Rows from block 5 of the decoder, named by matrix and row number. Rows with one number belong to one channel. Each number is 128 + 32 x the weight over the matrix's rms, rounded and kept within 0 to 255. All counts start at 0.
# convs0: first 3x3 conv (decoder.decb.0.2.convs.0.weight, 64x64x3x3), inputs 44-54, a 3x3 kernel for each
# convs1: second 3x3 conv (decoder.decb.0.2.convs.1.weight, 64x64x3x3, transposed), outputs 44-54, a 3x3 kernel for each
convs0.14 [134 131 130 136 121 139 123 125 129 126 116 131 142  72 105 127 127 131 126 146 131 125 127 138 141 110 116 130 147 113 125 100 148 160 154 136 130 130 138 130 122 136 122 136 136 139 117 130 126 166 133 127 137 136  96 210 139  37 188 110  64 255 191 114 132 151 148  94 104 118 143 142 119 139 130 127 121 137 135 146 116 142  97 153 160  88 147 217  13 159 127 127 133 122 123 118 140 137 129]
convs1.14 [112  61 116 125 189 168 147 108 105 150 138 145 140 187 134 164 144 154 102 132 119 127 108 134 120 121 137 133  69 115 136 162 129 119 103 120 138 124 144  79  94  81 132 119 123 110 135 125 132  96 108 119 138 129 103 115 151  67 104 104 125 125 164 137 113 114 134 161 113 102 110 140 137 139 124 159 167 157 109 115 122  91 156 161  65 120 143 135 141  94 132 153  99 130  82 120 147 159 145]
convs0.15 [134 152 144 158 119 149 173 106 146 112 134 113 147 134 133 104 108 117 135 130 155  93 103 115 117 143 127 134 177 158 127   0 113 144 213 135 142  95 129 115 171 154 111 179 149 141 108 129 121 188 146 156 147 151 135 130 128 143 162 115 122 110 121 127 199 159 140 255 157 129   0 112 132  83 144 139 101  86 140 159 157 129 127 121 112 193 126 119 107 102 135 165 136 105 162  75 132  94 114]
convs1.15 [100 115 103 100 252 135 120 102 119 117 119 102 120 152 117  75  65 145 140 130 124 138 119 144 100 148 111 139  84 143 123 140 139 101 128 102 137  97 151 126 107 141 106 149 130  75 137 154 115  93 140 143 138 143 121 104 134 197 117 133  31  80 179 127 162 133 107  87 129 102 111  97 156 146 134 156 129 146 139 142 133 148  99 158  72  61 124  89 118 139 141  66 111 119 172 122 104 112 115]
convs0.16 [154  99 104 147 183 118 106 131 105 137 141 131  99 142 123  99 107 107 122 125  96 128 148 136 148 135 129 116 137 170 106 150  97 143 142 166 127 115 153 131 110  81 133  96 120 130 168 166 124 148 161 138 145 161 127 126 108 172 108 100 107 167 161 167 125 120 142 160 139 121 137 166 136 172 126 102 147 177 115 110 179 124 101 187 155 171 110 133 162 139 119 148 147 136 125 112 123 134 129]
convs1.16 [121 100 132 123 109 118 138 135 112 144 149 115 179 118 145 132  82 112 128 123 116 129 119 133 154 155 137 119 140 145 154 171 125 122 130 130 136 130 121 152 158 126 150 136 139 116 128 124 141  76 141 112  90 138 138 168 136  97  88 113 193 172 128  99 131 121 113 181 115 114 166 114 124 126 147 158  86 119 107  81 124 132 130 130 103 143 102 181 188 125 109 141 139 118 101 150  95 111 115]
convs0.17 [102 128 142 136 104 135 108 132 127 133 130 140 176 137 137 137 107 111 137 141  92 135 129 121  94 114 124 135 152 130 181 123 108 100  93 104 155  91 140 136 131 108 120 114 111 155 112 143  91 137  80 122 112 107 166  88 123 105 164 138 169   0  62 139 118 195 115 127 139 144 128 108 117 128 114  96 140 130 149 117 103 100  96 133 169 147 122  40 123 207 147 118 116 112 159 124 169 145 140]
convs1.17 [115 116 131  74 155  73 102 150 100 137 170 141 178 115  72 135  79  86 115  98 138 123 144 130 155 117 152 157 124 122 178 136 111 127 157 108 125 148 140 141 183 156 133 113  99 141 112 157 149 127  82 129 139 141 137  64  99 150 131 192 145 140 112 134 121 143 100 119 161  97 143 142 141 151 120 139  55 163 121  93 135  85 153 185  83 158 190  87 109 162 128 108 143 132 120 186 126 103 166]
convs0.18 [156 138 141  92 120 152  95 147 125  73  83 122 160 164 172 122  96 135 143 166 135 125 175 156 108 109 114 162 159 198 147 155 131 112 135 128 164 154 133 127 119 150 114  75 132 128 125 144 136 231 127 117 103 109  94  95 135 159 255 131  93   0 127 154 136 125  96 123 127 136 119 152 127 103 120 103 137 126 120 105 109 125 155 145 156 103  91 123 125 157 121  89 147 115 214 127 103 103 137]
convs1.18 [119 133 134 114 152 150 113 138 100 116 141 147 118 121 158 139 117 118 129 127 141 122 143 137 121 138 148 144 194 164 126  99 154 119 143 148 140 146 130 144 177 114  92 149 104 131 124 126 113 143 113 125  90 115  66  19 104 119  95  69 137 100 103 148 146 124 139 162 115  84 121 150 145 105 149 134 110 148 154 156 111 160 200  64  71 133 176 172 135  59 105 106 157 130 106 114 114 144 149]
convs0.19 [129 122 126 119 113 140 136 103 172  25 107 122 210 161 107 124 153 135 147 147 139 157 126 117 146 150 161 134 126 137 120 153 124  89 150 126 131 158 109 127 110 107 154  96 103 101  99 122 131  88 126 146 147 110 111  84 163 228 172  42   0 100 205 105 143  97 191 137 136 121 101 153 120 107 124 162 110 115 108 137 108  86  98 142 171 164 102  66 141 154 139 114 127 156 124 123 142 104 116]
convs1.19 [102 100 204 109 151 103 141  62 144 138 148 171  98  86 132 125 154 134 145 134  87 143 132 155 152 116 107 131 117 215 116 172 115 125 155 133 192 146  94 144 143 102 113  76 104  68 151 129  89 119 170 149 121 135  79 136 216 112 153 194 121 169  74 141 109  78 138 111  92 155 149  98 144 148 127 168 161  52  99 121 196  83  62 132 150  97 110 101 133 168 139 175 118 141 130 121 167 145  80]
convs0.20 [121 142 117 138 134  95 143 128 120 127 126 117 133 129 134 135 143 119 145 133 113 123 153 131 113 145 122 118 142 115 130 104 143 133 131 129 120 131 125 154 113 108 154 112 126 134 119 132 110 141 137 139 141 125 106 125 106 154 115 172 130 123  82 132 125 123 123  81 155 158  95 123 143 125 109 139 106 130 134 121 118 161 159 127  67  56 140 166 192 119 129 129 126 137 118 138 130 132 114]
convs1.20 [111 108 133 149  91 124 121 110 134 132 146 119 142 128 137 144 115 123 130 112 125 119 103 115 120 130 159 130 160 112 145 181  80 134 130 112 103 151 135 131 160 113 141 126 130 153 128  85 177 104 144 120 159 138 105  94  83 134 156 103 133 121 115 125 138 111 102 153 160 136 133 160 125 148 121  98 142 123 119 113 108 135 122 135 172 187 156 146 151  88 121 113 131 116 115 153 118 155 154]
convs0.21 [149 123 124 135 120 120 120 133 146 127 129 143 129 103 127 147 111 146 139 139 115 112 149 157 103 141 109  92 142 132  77 159 125 104 143 122 148 121 132 115 127 115 134 137 140 111 119 131 114 128 147 140 141 126 140 113 119  72 142 129 176 139 116 119 127 124 114 152 134 141 141 111 117 120 143 109 112 139 125 135 118 151 101 148 117 203  78 121  59 158 143 138 117 118 124 134 122 141 115]
convs1.21 [122 133 107  95 110 149 113 137 125 115 125 111 138 177 138 143 121 139 125 130 138 109 124 126 121 125 147 108 141 109 179  85 160 160 139 123 116 134 134 104 119 128 135 130 119 125 110 123 138  95 162 136 127 116 115 128 129  94 116 112 124 111 157 110 128 113 130  87 139 135 126 105 120 131 127 149 126 178 103 121 126 131 105 170 144 114 141 159 118 137 133 125 161 127 132 134 125 130 136]
convs0.22 [142 151 130 120 117 135 129 148 114  99  84 115  58 123 166 118 103 130 147 137 113 135 136 133 131  99 124 155 126 145 127 122 162 139  97 151 140 127 130 117 145 111  93 124 117 115 132 119 137 127 142  98 106 134 150 132  71 127  94  84 169  47  36 151  84 114  81 131 128 154 121 115 156 132 124 127 135 132 114 138 109 182  72 102 175  98 138 201 104 133 140 137 145 123 135 113 147 113 126]
convs1.22 [146 133 121 139 176 131 119 136 141 116 167 170  82 107 128 150 136 170 150 132 114 126 132 117 117 130 141 110 185 136 137  97 131 161 117 136 119 150 153 138 131 118 133 135 133 118 125 164 118 139 112 113 118 129  61   0  24 255 255 226  76  76  56 143 145 124 117  98 115 123 136 136 106 168 134  82 133 143 136 108 128  57  97  25 215 255 210  57  90  63 117 116 139 103 105 129  99 113 116]
convs0.23 [108 123 122 124 164 157 111 142 186 147 109 110 122 121 141 107 131 137 105 111 113 148 123 155 153 143 117 134 129 111 167 116 150 199 147 128 110 113 108 137 102  97 156 143 113 142 107 112 140 185 126 151 183 166 108  77  93 132 140 106 129 156 160 139 135 137 110 126 121 108 137 170 112 112 131  78 116 124 134 134 116 150 139 126 130 131 157 153 145  81 122 144 118 146 149 116 151 129 127]
convs1.23 [116 121 120 117 107 109  98 103 103 139  96 101 110 140  97 144 156 163 133  91 131 118 103 121 131 143 139 160 118 116 118 134 134 146 134 119 170 126 117 130 139  79 102 133 129 115 156 131 125 109 141 120 135 131 125 100 136 155 154 167 125 140 120 110  98 147 132 113 148 116 125 155 149 151 144 119 151 132 117 142 134 158 117 110 132 121 123  50  88 104 122 124 149 125 130 144 159 132 152]
convs0.24 [136 107 125 163 123 143 128 103 106 139 115 138 131 123 125 158 107 134 144 153 126 140 138 155 155 129 124 114 124 131 110 157 148 154 136 188 107 153 122 135 155 132 152 104 114 159 162 129 144 116 114 122  89 151 108 107 104 180 159 145  97  68 122 107 119 126 123 102 114 150 190 129 134 133 131 137 105 122 145 102 167 148  60 127 111 150 120 126 125 114 128 122 166 119 121 137 128 126 125]
convs1.24 [125 115 107 103 136  87 186  81 167 119 144  81 131  66 108 156 159 173 141 140 130 130 119 148 106 158 103 112  88 126  50 101 138  89 148 162 127 170 156 177 130 120 134 143 134 102 121 141 160 124 136 147 120 118 133  84  54 165 171 136  91 110  71  97 100 111 124 132 123 172 198 200  76 108 103 120 202  71  99 129  83 155 138 114 185 215 207 159  93  23 122 171 126 115  88 114  91 176 132]
convs0.25 [131 134  98 134 135 118  98  58 135 129 123 116 119 129 137 144 137 120 182 170 113 110 125 136 153 124 146 169 136 113 126 182  99  97 148 172 111 147 105 136 111 123 145 141  90 121 171  49 128 158  88 105  68  80 146 117 134 176 176  57  80  88 137 177 137 135  87 165 116  96  66 124 128 147 120 104 118 142 129 177 116 172 173 102   0   0 193 200 165  79 158 165  61 132 148 147 138 160 122]
convs1.25 [104 154 138 151  85 124 111 178 103 113  80 129 130 120  89 161 198 177 151 118 123 153 149 141 133  60 150  84 150 149 138 162 160 134 138 124  86 105 128 104 185 116 138 182 164 145 127 123 148 115 142 151 144  61 195 146 104 151 158 188 158  75  30 141 200 168 127 108 163 141  85 128 113 119 170 127 101 109 138 189 168 181 175 168 111 110  85 139 159 123 139  85  94 151 120 129 141 152  97]
convs0.26 [111 126 138 112 132 147 123 147 110  90 114  91 173 144 153 116 133 111 133 122 154 135 128 140 148 106  93 122 138 119 149 170  95 131 107 144 113 129 121 131 149 130 129 129 150 104 118 130 126 117 162 131 120 123 161  23 141 105 208 211 135   0 170 132 105 134  97 164 104 129 127 134 127 148 112 100 145 121 129 101 160  87 132 162 120   0  65  57 239 117 122 125 125 138 138 124 121 123 136]
convs1.26 [ 97 104 122  86 114 158 141 143 166 133 131 112 155 143 131 134 133 128 123 110 131 113 114 124 114 154 134 129 113 134 167 102 113 129 112 141  90 127 153 146 128 152 127 139 151 168 139 146 132 165 110 130 103 121 111 125  92 127 159 157 122  94  41 129 125 135 135 147 126 122 130 106 135 146 148 143 152 161 138 125 132 147 143 141  61 168 239  90 217 120 121 126 165 133 140 146 152 122 109]
convs0.27 [126 132 141 122 153 133 154 122 131 174 175 164  97 122 103 139 149 151 119 144 125 138 128 122 116 115 141 121 129 124 129 124 125 124 112 147 126 121 125 121 131 130 125 122 142 115 130 142 108 133 121 140 140 158  85 115 133   0  90  95  45 122 104 115 129 111 149 123 132 108 144 131 138 115 141 128 134 125 143 102 135 121  74 148 148   0 217 130  50 141 119 138 129 134 145 122 134 129 122]
convs1.27 [145 137 132 120 133 110 120 145 155  99 138 118 103 117 125  91 136 112 143 131 154 113 143 117 143 109 119 153 111 113 158 142 114 166 125 135  83  89  86 153 163 138 129  71  89 120 143 114 124 116 139 129 160 162 151 127 170 152 154 220 145 179 113 136 121 153 110 139 118 126 100 112 144 138 103 109 102 100 177 147 162  96 193 161 166 226 194 134 139 181 141 105 118 142 150 135 130 107 138]
convs0.28 [135 130 114 127 143 126 111 139 135 123 101 107 134 136 137 130 125 112 124 113 124 122 134  94 135 132 141 116 142 114 127 146 119 128 143 100 123 134 113 113 158 122 115 129 106 130 125 107 118 113 103 127 104 133 127 122 115 141 154 119 142 113 133 150 164  84 133 136 107 109 113 133 106 137 121 113 126 158 131 138 116 133 185 113 141  82 158 110 130 118 116 144 112 131 136 122 138 110 129]
convs1.28 [137 141 139 157 114 112 133 126 107 142 151 117 131 138 141 128 115 164 124 142 126 138 129 130 132 123 112 146 110 127 133 113 167 109 125 119 119 126 145 101  85 147 125 109 125 142 125 120 119 131 133 104  98 135 161 128 118 131 120 161 125 150 142 112 153 136 119 124 130 128  97 118 117 113 137  95 122 126 159 139 152 111 165 126 116 106 120 121 120 159 109  98 132 117 115 121 143 138 131]
convs0.29 [134 115 129 112 119 124 105 132 147 107 129 105 111  97 128 115 123 114 109 111 138 124 141 154 153 138 115 122 149 131 104 130 138 122 126 133 125 138 119 142 122 113 120 104 144 127 112 119 124 118 110 140 138 111  97 143 118  10 224 154  37 172 150 143 100 132 143 138 135 129  91 131 143 125 135 102 131 121 148 123 127 156 158  92 222 255  67 172 164  57 116 131 118 124 124 141 144 137 109]
convs1.29 [121 146  90 124 134 176 125 122  74 110 123  74 160 210 161  88  67  97 128 131 131 128 121  99 141 139 149 100 109 129 150 135 144 121 108 108 115 113 144 138 157 115 148 125 131 118 107 130 126 136 148 131 124 103 153 105 219 109   0 167 166 192 227 134 147 134 129 153 169 120 117  83 143 169 135 132 126 146 107 145 106 199 120 138  57   0  67 172 215 173 134 146 131 140 119 122 140 119 111]
convs0.30 [141 157 103 114 139 102 120 121 141 134 162 129 129  96 133 128 164 144 104 146 143 136 147 134 142 109 161 125 142 120 145  99 157 100 118 112 119 119 146 124 131 137 158 109 139 121 150  92 148 163 131 120  82 120 145 181 193 231 255 232  67  81 111 136 143 122  99 139 122 120 162 161 131 137 104 113 146 143 121  90 117 128 103 101 164   0 106 147 127 120 140 171 147 118 156 119 136 117 123]
convs1.30 [111 120 102 137 145 137 126 145 128 111  86  86 166 201 181  82  91 100 122 128 129 158 130 143 111 120 140 147 146 131 144 135 151 147 127 126 129 185 128 150 125 127 121 153 138 107 101 121 112 109 120 120 115  99 136  94 167  27   0   0 190 182 206 131 121 138 128 147 167 115 124 116 130 140 131 139 146 127 131  94 119 255 243 176 121 104  10 245 220 255 115 102 118 119 115 127  86  66 121]
convs0.31 [117 118 166 149 119 144 124 139 132 120 135  90 128 120 133 104 110 129  97 149 141  96 141 120 146  96 128 115 126 105 130 162 156 162 137  70  95 156 133 102 111 174 108 149 155 139  87 154 155 126 155  90 141 110 145 133 111 107 154 111 142 185 120 122 107 139 116  98 113 133 193 153 102 131 153 130  76 160 160 126 118 119 138 129 127 119 136 155 110  73 125 143 111 155  79 138 118 142 109]
convs1.31 [122  96 111 147 121 124 141 136 146 133 137 145 172 158 164 164 103 104 134 142 135 141  71 147 123 139 136 158 150  70 149 163  78 138 107  95  89 113 141  83 152 164 100 119 116 154 142 117 163  70  98 148  95 138  93 137 169 135 103  84 134 183  99 100 118 140 118 175 101 138 141 124 198 120 125  83 139 139  89 108 145 132 115 129 141 131 114 148 174 148  94 164 134 142 150 134 121 135  99]
convs0.32 [ 96 141 116 144 137 143 191 109 152 139 155 113  90  62  61 132 124 125 123 133 134 111 105 126 116 128 141 164 114 123 125 130 137 131 125 158 123 123 122 134 124 112 139 116 152 111 115 133 142 123 132 138 118 120 126 201 156 129 177 168 187 255 242 109 104 125 144  94 108 142 116 151 134 132 134 113 134 142 149 125 101  91 214 149  51 179 105  44 255 102 125 114 146 128 102 116 130 111 131]
convs1.32 [151 138 146 127  83 104 143 167 143 178 197 187 102 107 115 194 174 181 135 114 128 136 140 114 136 144 142 107 133 135 122 114 124 126 133 140 138 134 135 145 126 116 150 132 123 103 135 140  68 103 119 171 145 143   0   6  10  78 118 184  47  57  64  98 138 153 154 108 132 143 141 135 147 125 120 108 134 139 142 138 120  33   3  90 192 160 159  41  33  84 124 141 121 136 138 145 142 158 160]
convs0.33 [147 144 144 143 100 140 161  81 129  82  68 124 172 169 119 140 113 120 151  89 147 125 149 116 138 118 104  97 162 172 142 108 153 109 104 105 120 139 120 130 105 147 108 157 163 122 126 147 120 114 126  95  91 120 113 102 148 180 255 117  36   0  91 120  83 105 178 106 135 139 118  92 155  95 166 162  99 129 158 100 154 121  77 130 136 138  59  47 136 216 115 121 118 150 126 146 158 133 161]
convs1.33 [137 106 124 146 161 137 136 140 112 122 121 135 129  62 101 127 145 176 135  98 151 138 181 145 102 158  77 116 181 125  93 136 153  98 117 121 104 123 151 120 112 112 116 130 110 140 174 121 132 103 156  74 125 121 141 166 118 198 199 255  71  58 134 130 128 134 122  61 106 156 114 100  87 115 116  95 135  30 138 155 142  63  97 175 151 149 235 120 124  73 140 142 109 138 162 129 144 113 148]
convs0.34 [ 97 120 118  92 116 155 107 119 150 119  93 138 115 105  83 112  81 142 102 116 107 133 144 124 113 154 137 174 156 138 165 164 100 152 112 127 153 104 117 154 120 140 118 136 126 109  99 120 120 143 138 136  91 103 157 143 148 115 134  52 133 133 155 112 116 141 154 117 118 111 141 141 126 122 131 111 165 121 104 123 134 130 157 131 121  96 106 119 147 154 119 131 145 126 153 149 143 135 147]
convs1.34 [125 160 158  90 154 121 163 122 187 146 160 145 135 159 148 121 122 129 153 112 147 130  99 127 137 151 155 152 124 180 115 101  85 158 123 138 107 138 136 148 145 149 144 145 146 129 152 127 114 118 147 128 129 119  71  55 116 158 106 133 110  89 142 163 130 153 111  96 136 111 106 129 142 119 141 154  97 153 105  97 120 120 190 157 131 123 102 142 126 136 114 101 123  76 138 133  95 122 146]
convs0.35 [129 102 145 106 150  67 111 135 101  81  83 104  93 130 128 112 131 117 141 122 153 147 115 159 150 140 142 147 117 182  94 142 130 166 142 159 103 139 132 113 126 206 112 159 123 100  96 127 124 123 147  94 124 142 157 117 152  88 127 111 139 147 166 114 115 140 132 124  73 152  98 154 146 140 122 130 159  63 129 113 160 126 144 131  83  84 108 158 152 144 135 142 134 135 108 204 149 140 135]
convs1.35 [189 140 139  78  74 133 140 177 142  81 114 170 123  89 182 138 215 174 127 133  95 107 146 128 167 123 106  91  76 157 138 117 184  98 152 180  91  70 101  95 215 210 170  71 103 125 128 100 163 188  99 116 155 138 141 186 161 121 120 180  80 146  89 129 145 120 120  64  44 196 147  91 137 173 133  98  54  34 122 173  89 110 127  84 135  61 176  74 105 134 151 112 126 156 163 124 163  79  82]
convs0.36 [116 115 109 167 147 100 140 155 156 152 117 122 116 113 137 138 128 118 133 147 104 161  96 112 119 132 172 102 148 120 153 180 144 114 135  88 159 121  89 153 148 158 128  97 125 135 179 121 111 146 142 138 116 107 129  39 124 111 255 144 147 102 109  81  80  86 136 155  79 167 142 170 112 162 107 131 150 146 100 116  99 111 127 163 150  19  58 102 179 168 102 144 112 107 115 154  76  81 102]
convs1.36 [107 112 169 156  98 142 168 164 174 164  81 155 111 163 102 170 133  74 147 112 121  77 141 110 161  90 157 191 133  96  82 118 109 149 131 121 132 112 105 152 118 101 156 131  97 102 126 129 161 102 136 175 105 163 132 182 109 142  59  97 110 242 177 101 114 117 141 140 149 113  99 147 167 121 121 109 134 119 158  94 104 113 119 139 137 166 100 114 161 233 100 163 145 145 107 175 101 154 123]
convs0.37 [103 142 110  88 152 189  97  70 163 125  94 126  88 108 119 164  83 105 134 141 165 166 114 125 119 140 155 155 192 151 125 167 147 148 128 156 123 117 138 145 110 130 150 137 113 110 130 178 116 143 175 123 144 129 148 155 137 143 123  96 107 159 160 126  69 129 109  93 139 179 125 145 102 135 130 101 127 117 151 117 167 173 132 133  22  62 206 208 197  21 110 138 121 117 140 121 148 126 144]
convs1.37 [146 196  97  96 149 150 143 147  92 175  77 114 129 166 138 142 110 126 118 109 137 119 160 131 105 106 121 170 140 138 107 118  93  95 103 141  96 133 117 162 103 152 142  83 104 149 140 140 117 139 190 150 123 160 114 105 174 102 123 112 109 136 169 119 105 107 137 156  95 185 149 142 143 107 101 110 134 153 128 125 154 159 169 141 108  86 136 162 177 104  91 151 126 122 137 163  66 145 107]
convs0.38 [113 104 118 101 155 120  89  99  76 145 147 123  88 169 158 123 123 119 136 161  96 140 169 133 128 130 108 173 134 123 184 112 119 152 133 138 133  93  91 144  89 112 163 156 138 112 136 144 142 113 127 116 161 133  83 124 120 131 146 122 156  94 135 109 158 109 101 143 170 130 142  97 106 142 147 155  69 122 157 157 156 119 146 104 133 151 109 121  55 163 127  89 135 142  91 153 131 155  94]
convs1.38 [153 144 122 107  84 125 123  85 143 135 142 112 110 130 115 116 150 130 110 130 114 123 137  99 130 120 116 114 100 125 132 137 109 129 112  74 158 105 131 158 161 140 196 138 128 105 161 148 131  71 155 181 134 168 125 112 137 120 171 145 173 150 160 125 120 100 120 116 122 160  99 104 158 131 145 102 140 106 137 142 178  96  80 114  98 148  99 137 113 142  83 123 105 106 125 157  99 134 131]
convs0.39 [137  75 110 150 106 120 120 126 136  25  79  84 140 133 130 125 127 115 138 120 118 151 143 115 120 155 157 119 143 150 137 152 119 136 121 115 138  84 122 132 148 163 110 160 108 132  91  94 118 107 127 125 142 124 103 121  99 255 255  81  31  79 109 166 138 152 106 120 137 141 159 125 127 120 111 147 124 131 138 134 147  85  87 107 141 255  50 113  70  98 131 108 115 113 152 154 115 129 129]
convs1.39 [117 112 110 128 166 131 130 122 118 125 156 126 171 185 213 117 143 116 114 119 108 124 111 127 123 123 124  92 132 108 131  94 136  99 148  88 150 149 140  94 111 133 111 145 131 156 134 143 129 171 143 155 123 126 181 136  94  80  30   0 209 177 193 120 134 111 157  91 146 105 107  84 112 133 140  98 106 118 129 132 131 189 122  68  27   0  24 252 178 219  95 159 155 138 134 124 123 151 119]
convs0.40 [117 131 108 137 130 137 123 133 138 130 196 154 130 123 118 137 143 127 124 132 111 117 141 151 121 133 122 112 132 117 122  80 144 134 152 132 130 117 132 129 125 140 147 121 124 123  99 130 127 143 129 128 119 115 158  99 143 214   0  86 165  32 130 123 169 151 130  89  87 119 138 139 136 149 112 141 112 123 129 143 131  99 139  81  31 230  61  79 143  91 139 129 127 118 132 117 124 128 135]
convs1.40 [ 99  68  84 169 171 142 185  83 107 129 133 120 116  93  97 111 104  91 119 131 121 150 119 150 122 123 144 114  66  93 127 169 126 123 131 116 164 149 125 120 119  82 141 133 145 121 157 142 131  92 106 121 162 140 161 142 123 166 170 140 195 146 175 142 117 113 111 144 140 111  87 143 102  97 114 132 140 123 114 112 106 129 101 125 184  98 146 239 218  98 125 150 139 109 113 123  96 155 114]
convs0.41 [121 148 131 123 167 127 150 137 157 132 113 130 136  86 142 105  96 124 140 121 118 143 157 135 161 163 142 106 119 127 163 143 147 192 156  91 125 126 125 159 135 112 106  86 159 124 111 132 128 133  98 111 128 107 128  94 139 148 201 111 140 122 113  68  37  84 119 140 115 206 223 162 113 185 114 115 138  95 110 115 111 129 154 123 112  28  93 154 147 166 127 105 112  90  89 106 126 137 126]
convs1.41 [134 120 114 140 129  87 161 137 141  89 107 107 169 167 167 119 184 114 110  98 113  96 117 118 150 144 162 155 142 116 148 167 134 113  70 127 107  75 112 154  91 144 137 138 128 152 136 127 139 131 126 143 124 126 193 144 155  78  38  74 193 174 148 141 133  73 129 106 107 165 235 196 126 133 151 119  94 159 115  59 122 222 196 182 123 101 123 159 189 172  92 103 125 107 124 149  88 116 166]
convs0.42 [109 150 133 121 105 131 117 153 130  90 161 128 140  83 131 103 160 132 136 120 129 144 126  99 115 121 136 129 139 128 133 147 102 139 146 123 117 128 131 126 159 146 139 116 135 116 155 153 126 144 124 154 106 133 168 118 144 110 102  48 197 172 164  93 174 112 142 107 132 110 106 156 115 131 141 116 159 112 131 130 129 125 248 126 144  99  91 100 255  63 120 137 127 133 122 108 148 117 135]
convs1.42 [177 123 120 147 125 105  91 116 115 128 150 150  99 127  93 147 140 150  77 120 158  94 146 170 117 135 134 139 112 140 175 141 146 148 152 130 112 120 108 145 192 153 147 105 152 175 117 118 160 125 134 128 150 132 118  59  33 159  68 211 136 170  95 113 113 122 130 116 148 152 104 148 141 127 135 128 117 115 152 147 161 118   6  52 117  58  97 106  56  45 148 141 130 142 151 122 138 166 143]
convs0.43 [135 137 142 142 117 114 147 130 164 124 122 138 126 128 113 133 102 111 137 143 139 127 135 119 108 132 109 116 117 111 119 126 158 117 124 120 104 124  90 142 119  85 130 130 120 145 104  74 139 153 135 126 126 137 107 148 141 139 169 140 136  77 118 147  94 158 127 148 134 119  94 111 136 105 113 144 124 124 149 118 113 137 147 160 116  92  83 120 161 164 151 128  97 132 140 120 118 149 117]
convs1.43 [136 135 128 178 147 143 133 120 126 146 143 138 179 160 143 127 137 142 124 118 130 114 109 113 111 128 108 156 128 103 119 115 139 130 116 141 130 138  97 132 117  99 122 110 109  94 117 131 141  94 155 141 120 156 118 173 119  88 128 123 118 134 131  86 130 111  82 117 115  83 142 116 159 153 123 133 165 109 144 126 114 134  65 121 121  89 129 148 152 127 111 157 114 131 133 126 116 151 113]
convs0.44 [109 133 117 114 141 131 123 112 128 176 255 227 150 138 153 132 147 137 129 130 151 122 127 138  98 110 130 116 109  97 126 110 149 119  87 128 138 123 113 112 128 126 122 172 117 148 158 142 129 154 148 150 141 148 141 111 146 173   0  68 135 153 150 118 177 162 132 105  96 131 117 135 134 134 147 109 130 135 123 137 123 140 119 174  40 124 174 117 113 104 157 121 143 110 123 100 155 111 117]
convs1.44 [113 114 119 112 115 124 132 140 146  67  73  95 137 138 175   8  29  43 142 143 130 129 135 132 122 141 116 124 102 125 168 127 124 103 109 130  96  80 102 117 117 124 128  89 118 126 145 148 116 125 127  87 131 125 255 255 190  66   9   0 255 255 239 110  92  86 137 180 151 116 119 100 109 112 116 122 128 136 132 111 135 204 255 229   0   0   4 255 255 255 132 126  97 145 161 156 110 127  99]
convs0.45 [149 140 138 119 117 111 122 131 126 120 121 112 127 110 114 111 136 126 130 116 115 151 133 110 134 124 124 108 135 122 180 168 121 114 119 133 113 139 111 143 147 140 108 159 114 131 148 138 125  82 129 100  88 124 178  19 169 126 105 110  94   0 128 120 130 136  95 109 129 153 144  94 137 136 132 119 133 128 125  95 141 150 178 169 124 192 139 160 255 190 145 138 116 116 123 140 146 105 136]
convs1.45 [154 149 143 139 127  92 131 137 144 147 170 153 143 105  93 182 154 129 130 110 145 118 149 112 147 125 115 154 139 126 122 111 107 124 131 148 105  80 127 155 118 130 137 120 127 127 163 131 124 121 136 118 112 139  86 157  87 120 255 255  57 124  28 136 132 138 100 133  90 129 146 133 153 148 120 125 104 103 147 114 148  80  47  59 155 135 162  28  29  29 148 135 145 131 154 143 150  98  96]
convs0.46 [162 114 162 147 136 145  73 102 150  96 105  93 121  84 154  98 113 145 109 104 167 199  89 103 161 185 126 113 161 168 162 142 153 153 157 130 104 156 145 101 122 212 125 134 139 120 123 146 133 114 137 151 152 143 137 132 143 156 123  95  92 158 165 128 124 118  74 131 155  89  89  98 131 135 137  92 117 162 147 142 129 141 129 138  78 137 169 162 132 109 148 128 106 110 168 146 144 138 113]
convs1.46 [125 157 138 119 112 149 150 149  91 111 104 127  21 166 139 160 157 154 163 169  92  97  83 163 134  86 172 108 106 171 142 144  38 109 166 119  85 112 147  53 132 146 114 129 150 136 109  95 127 124 127 199 127 104 144 133  84 203 133 151 121 130  94 185 168 137 182  73 156 103 139 150 121 146 112  69 133 158 149 115 131  91 113 129 119  91 190  85 140 136  99 127 138 142 132 106 159 152  99]
convs0.47 [153 126 126 163 122 139 150 133  96 129  89 139 101 109 111 132 125 141 148 102 155 136 101 145 131 165  96 104 119 175 112 159  79 127 131  95 133  98 159 103 124 121 122 174  50 107  84 133 143 114  93 108 138 113 145 136 132 102 141  95 169 145 125  64 142 126 127  98 140 117  83 209 154 128 160 133 121 128  66 185 137 105 142 120 102 100 141 150 118 155  90 179 122 168 114 139 147  77 141]
convs1.47 [152  86  81 133 118  96 124 133  97 101 101 143 138 109 155 115 107  98 134 110 143 115 151 109 148 141 140 135 101 177 187 156 105 134 153 130 112 120 117  91 150 155 150 146 135 147  96 114 173 101 118 118 151 111 161 109 123 132  69 128 113 197 134 109 160 128  99 151 142 160  95 163  91 143 164  96 104 146 119 110 138 117 126 108  93 100 106 100 113 145  94 152 128 146 130 155 130 137 126]
convs0.48 [107 119 136 130 142 123 115 127 138 131 145 102 114 106 102 134 145 123 142 128 139 114 125 127 118 141 122 167  68 137 108 162 116 148 115 128 144 156 119 115 122 134 148 130 118 128 131  97 122 130 169 148 125 129 102 140 118   0 241 116  91 182  46 118 153 129 148 121 150 124 135 122 127 112 143 142 138  99 121 140 146 104 162 123  57 245  44 103 142  99 132 135 127 135 119 130 141 147 125]
convs1.48 [134 120 136 138 139 128 115 135 131 115 141 125 163 179 144 133 105 104 130 113 140 149 136 136 132 157 113 152 176 100 168 136 174 123 177  92 119  86 106 163 140 141 124 133 133 123 132 112 113 121 120 114 123 130 100 144 255  62  58 110 162 142 255 106 108 154 111 115 118 150 124 111 112 147 130 120 104 107 120 158 121 172 125 221  85 121 138 234 160 233 129 118 131 115 148 131 117 132 132]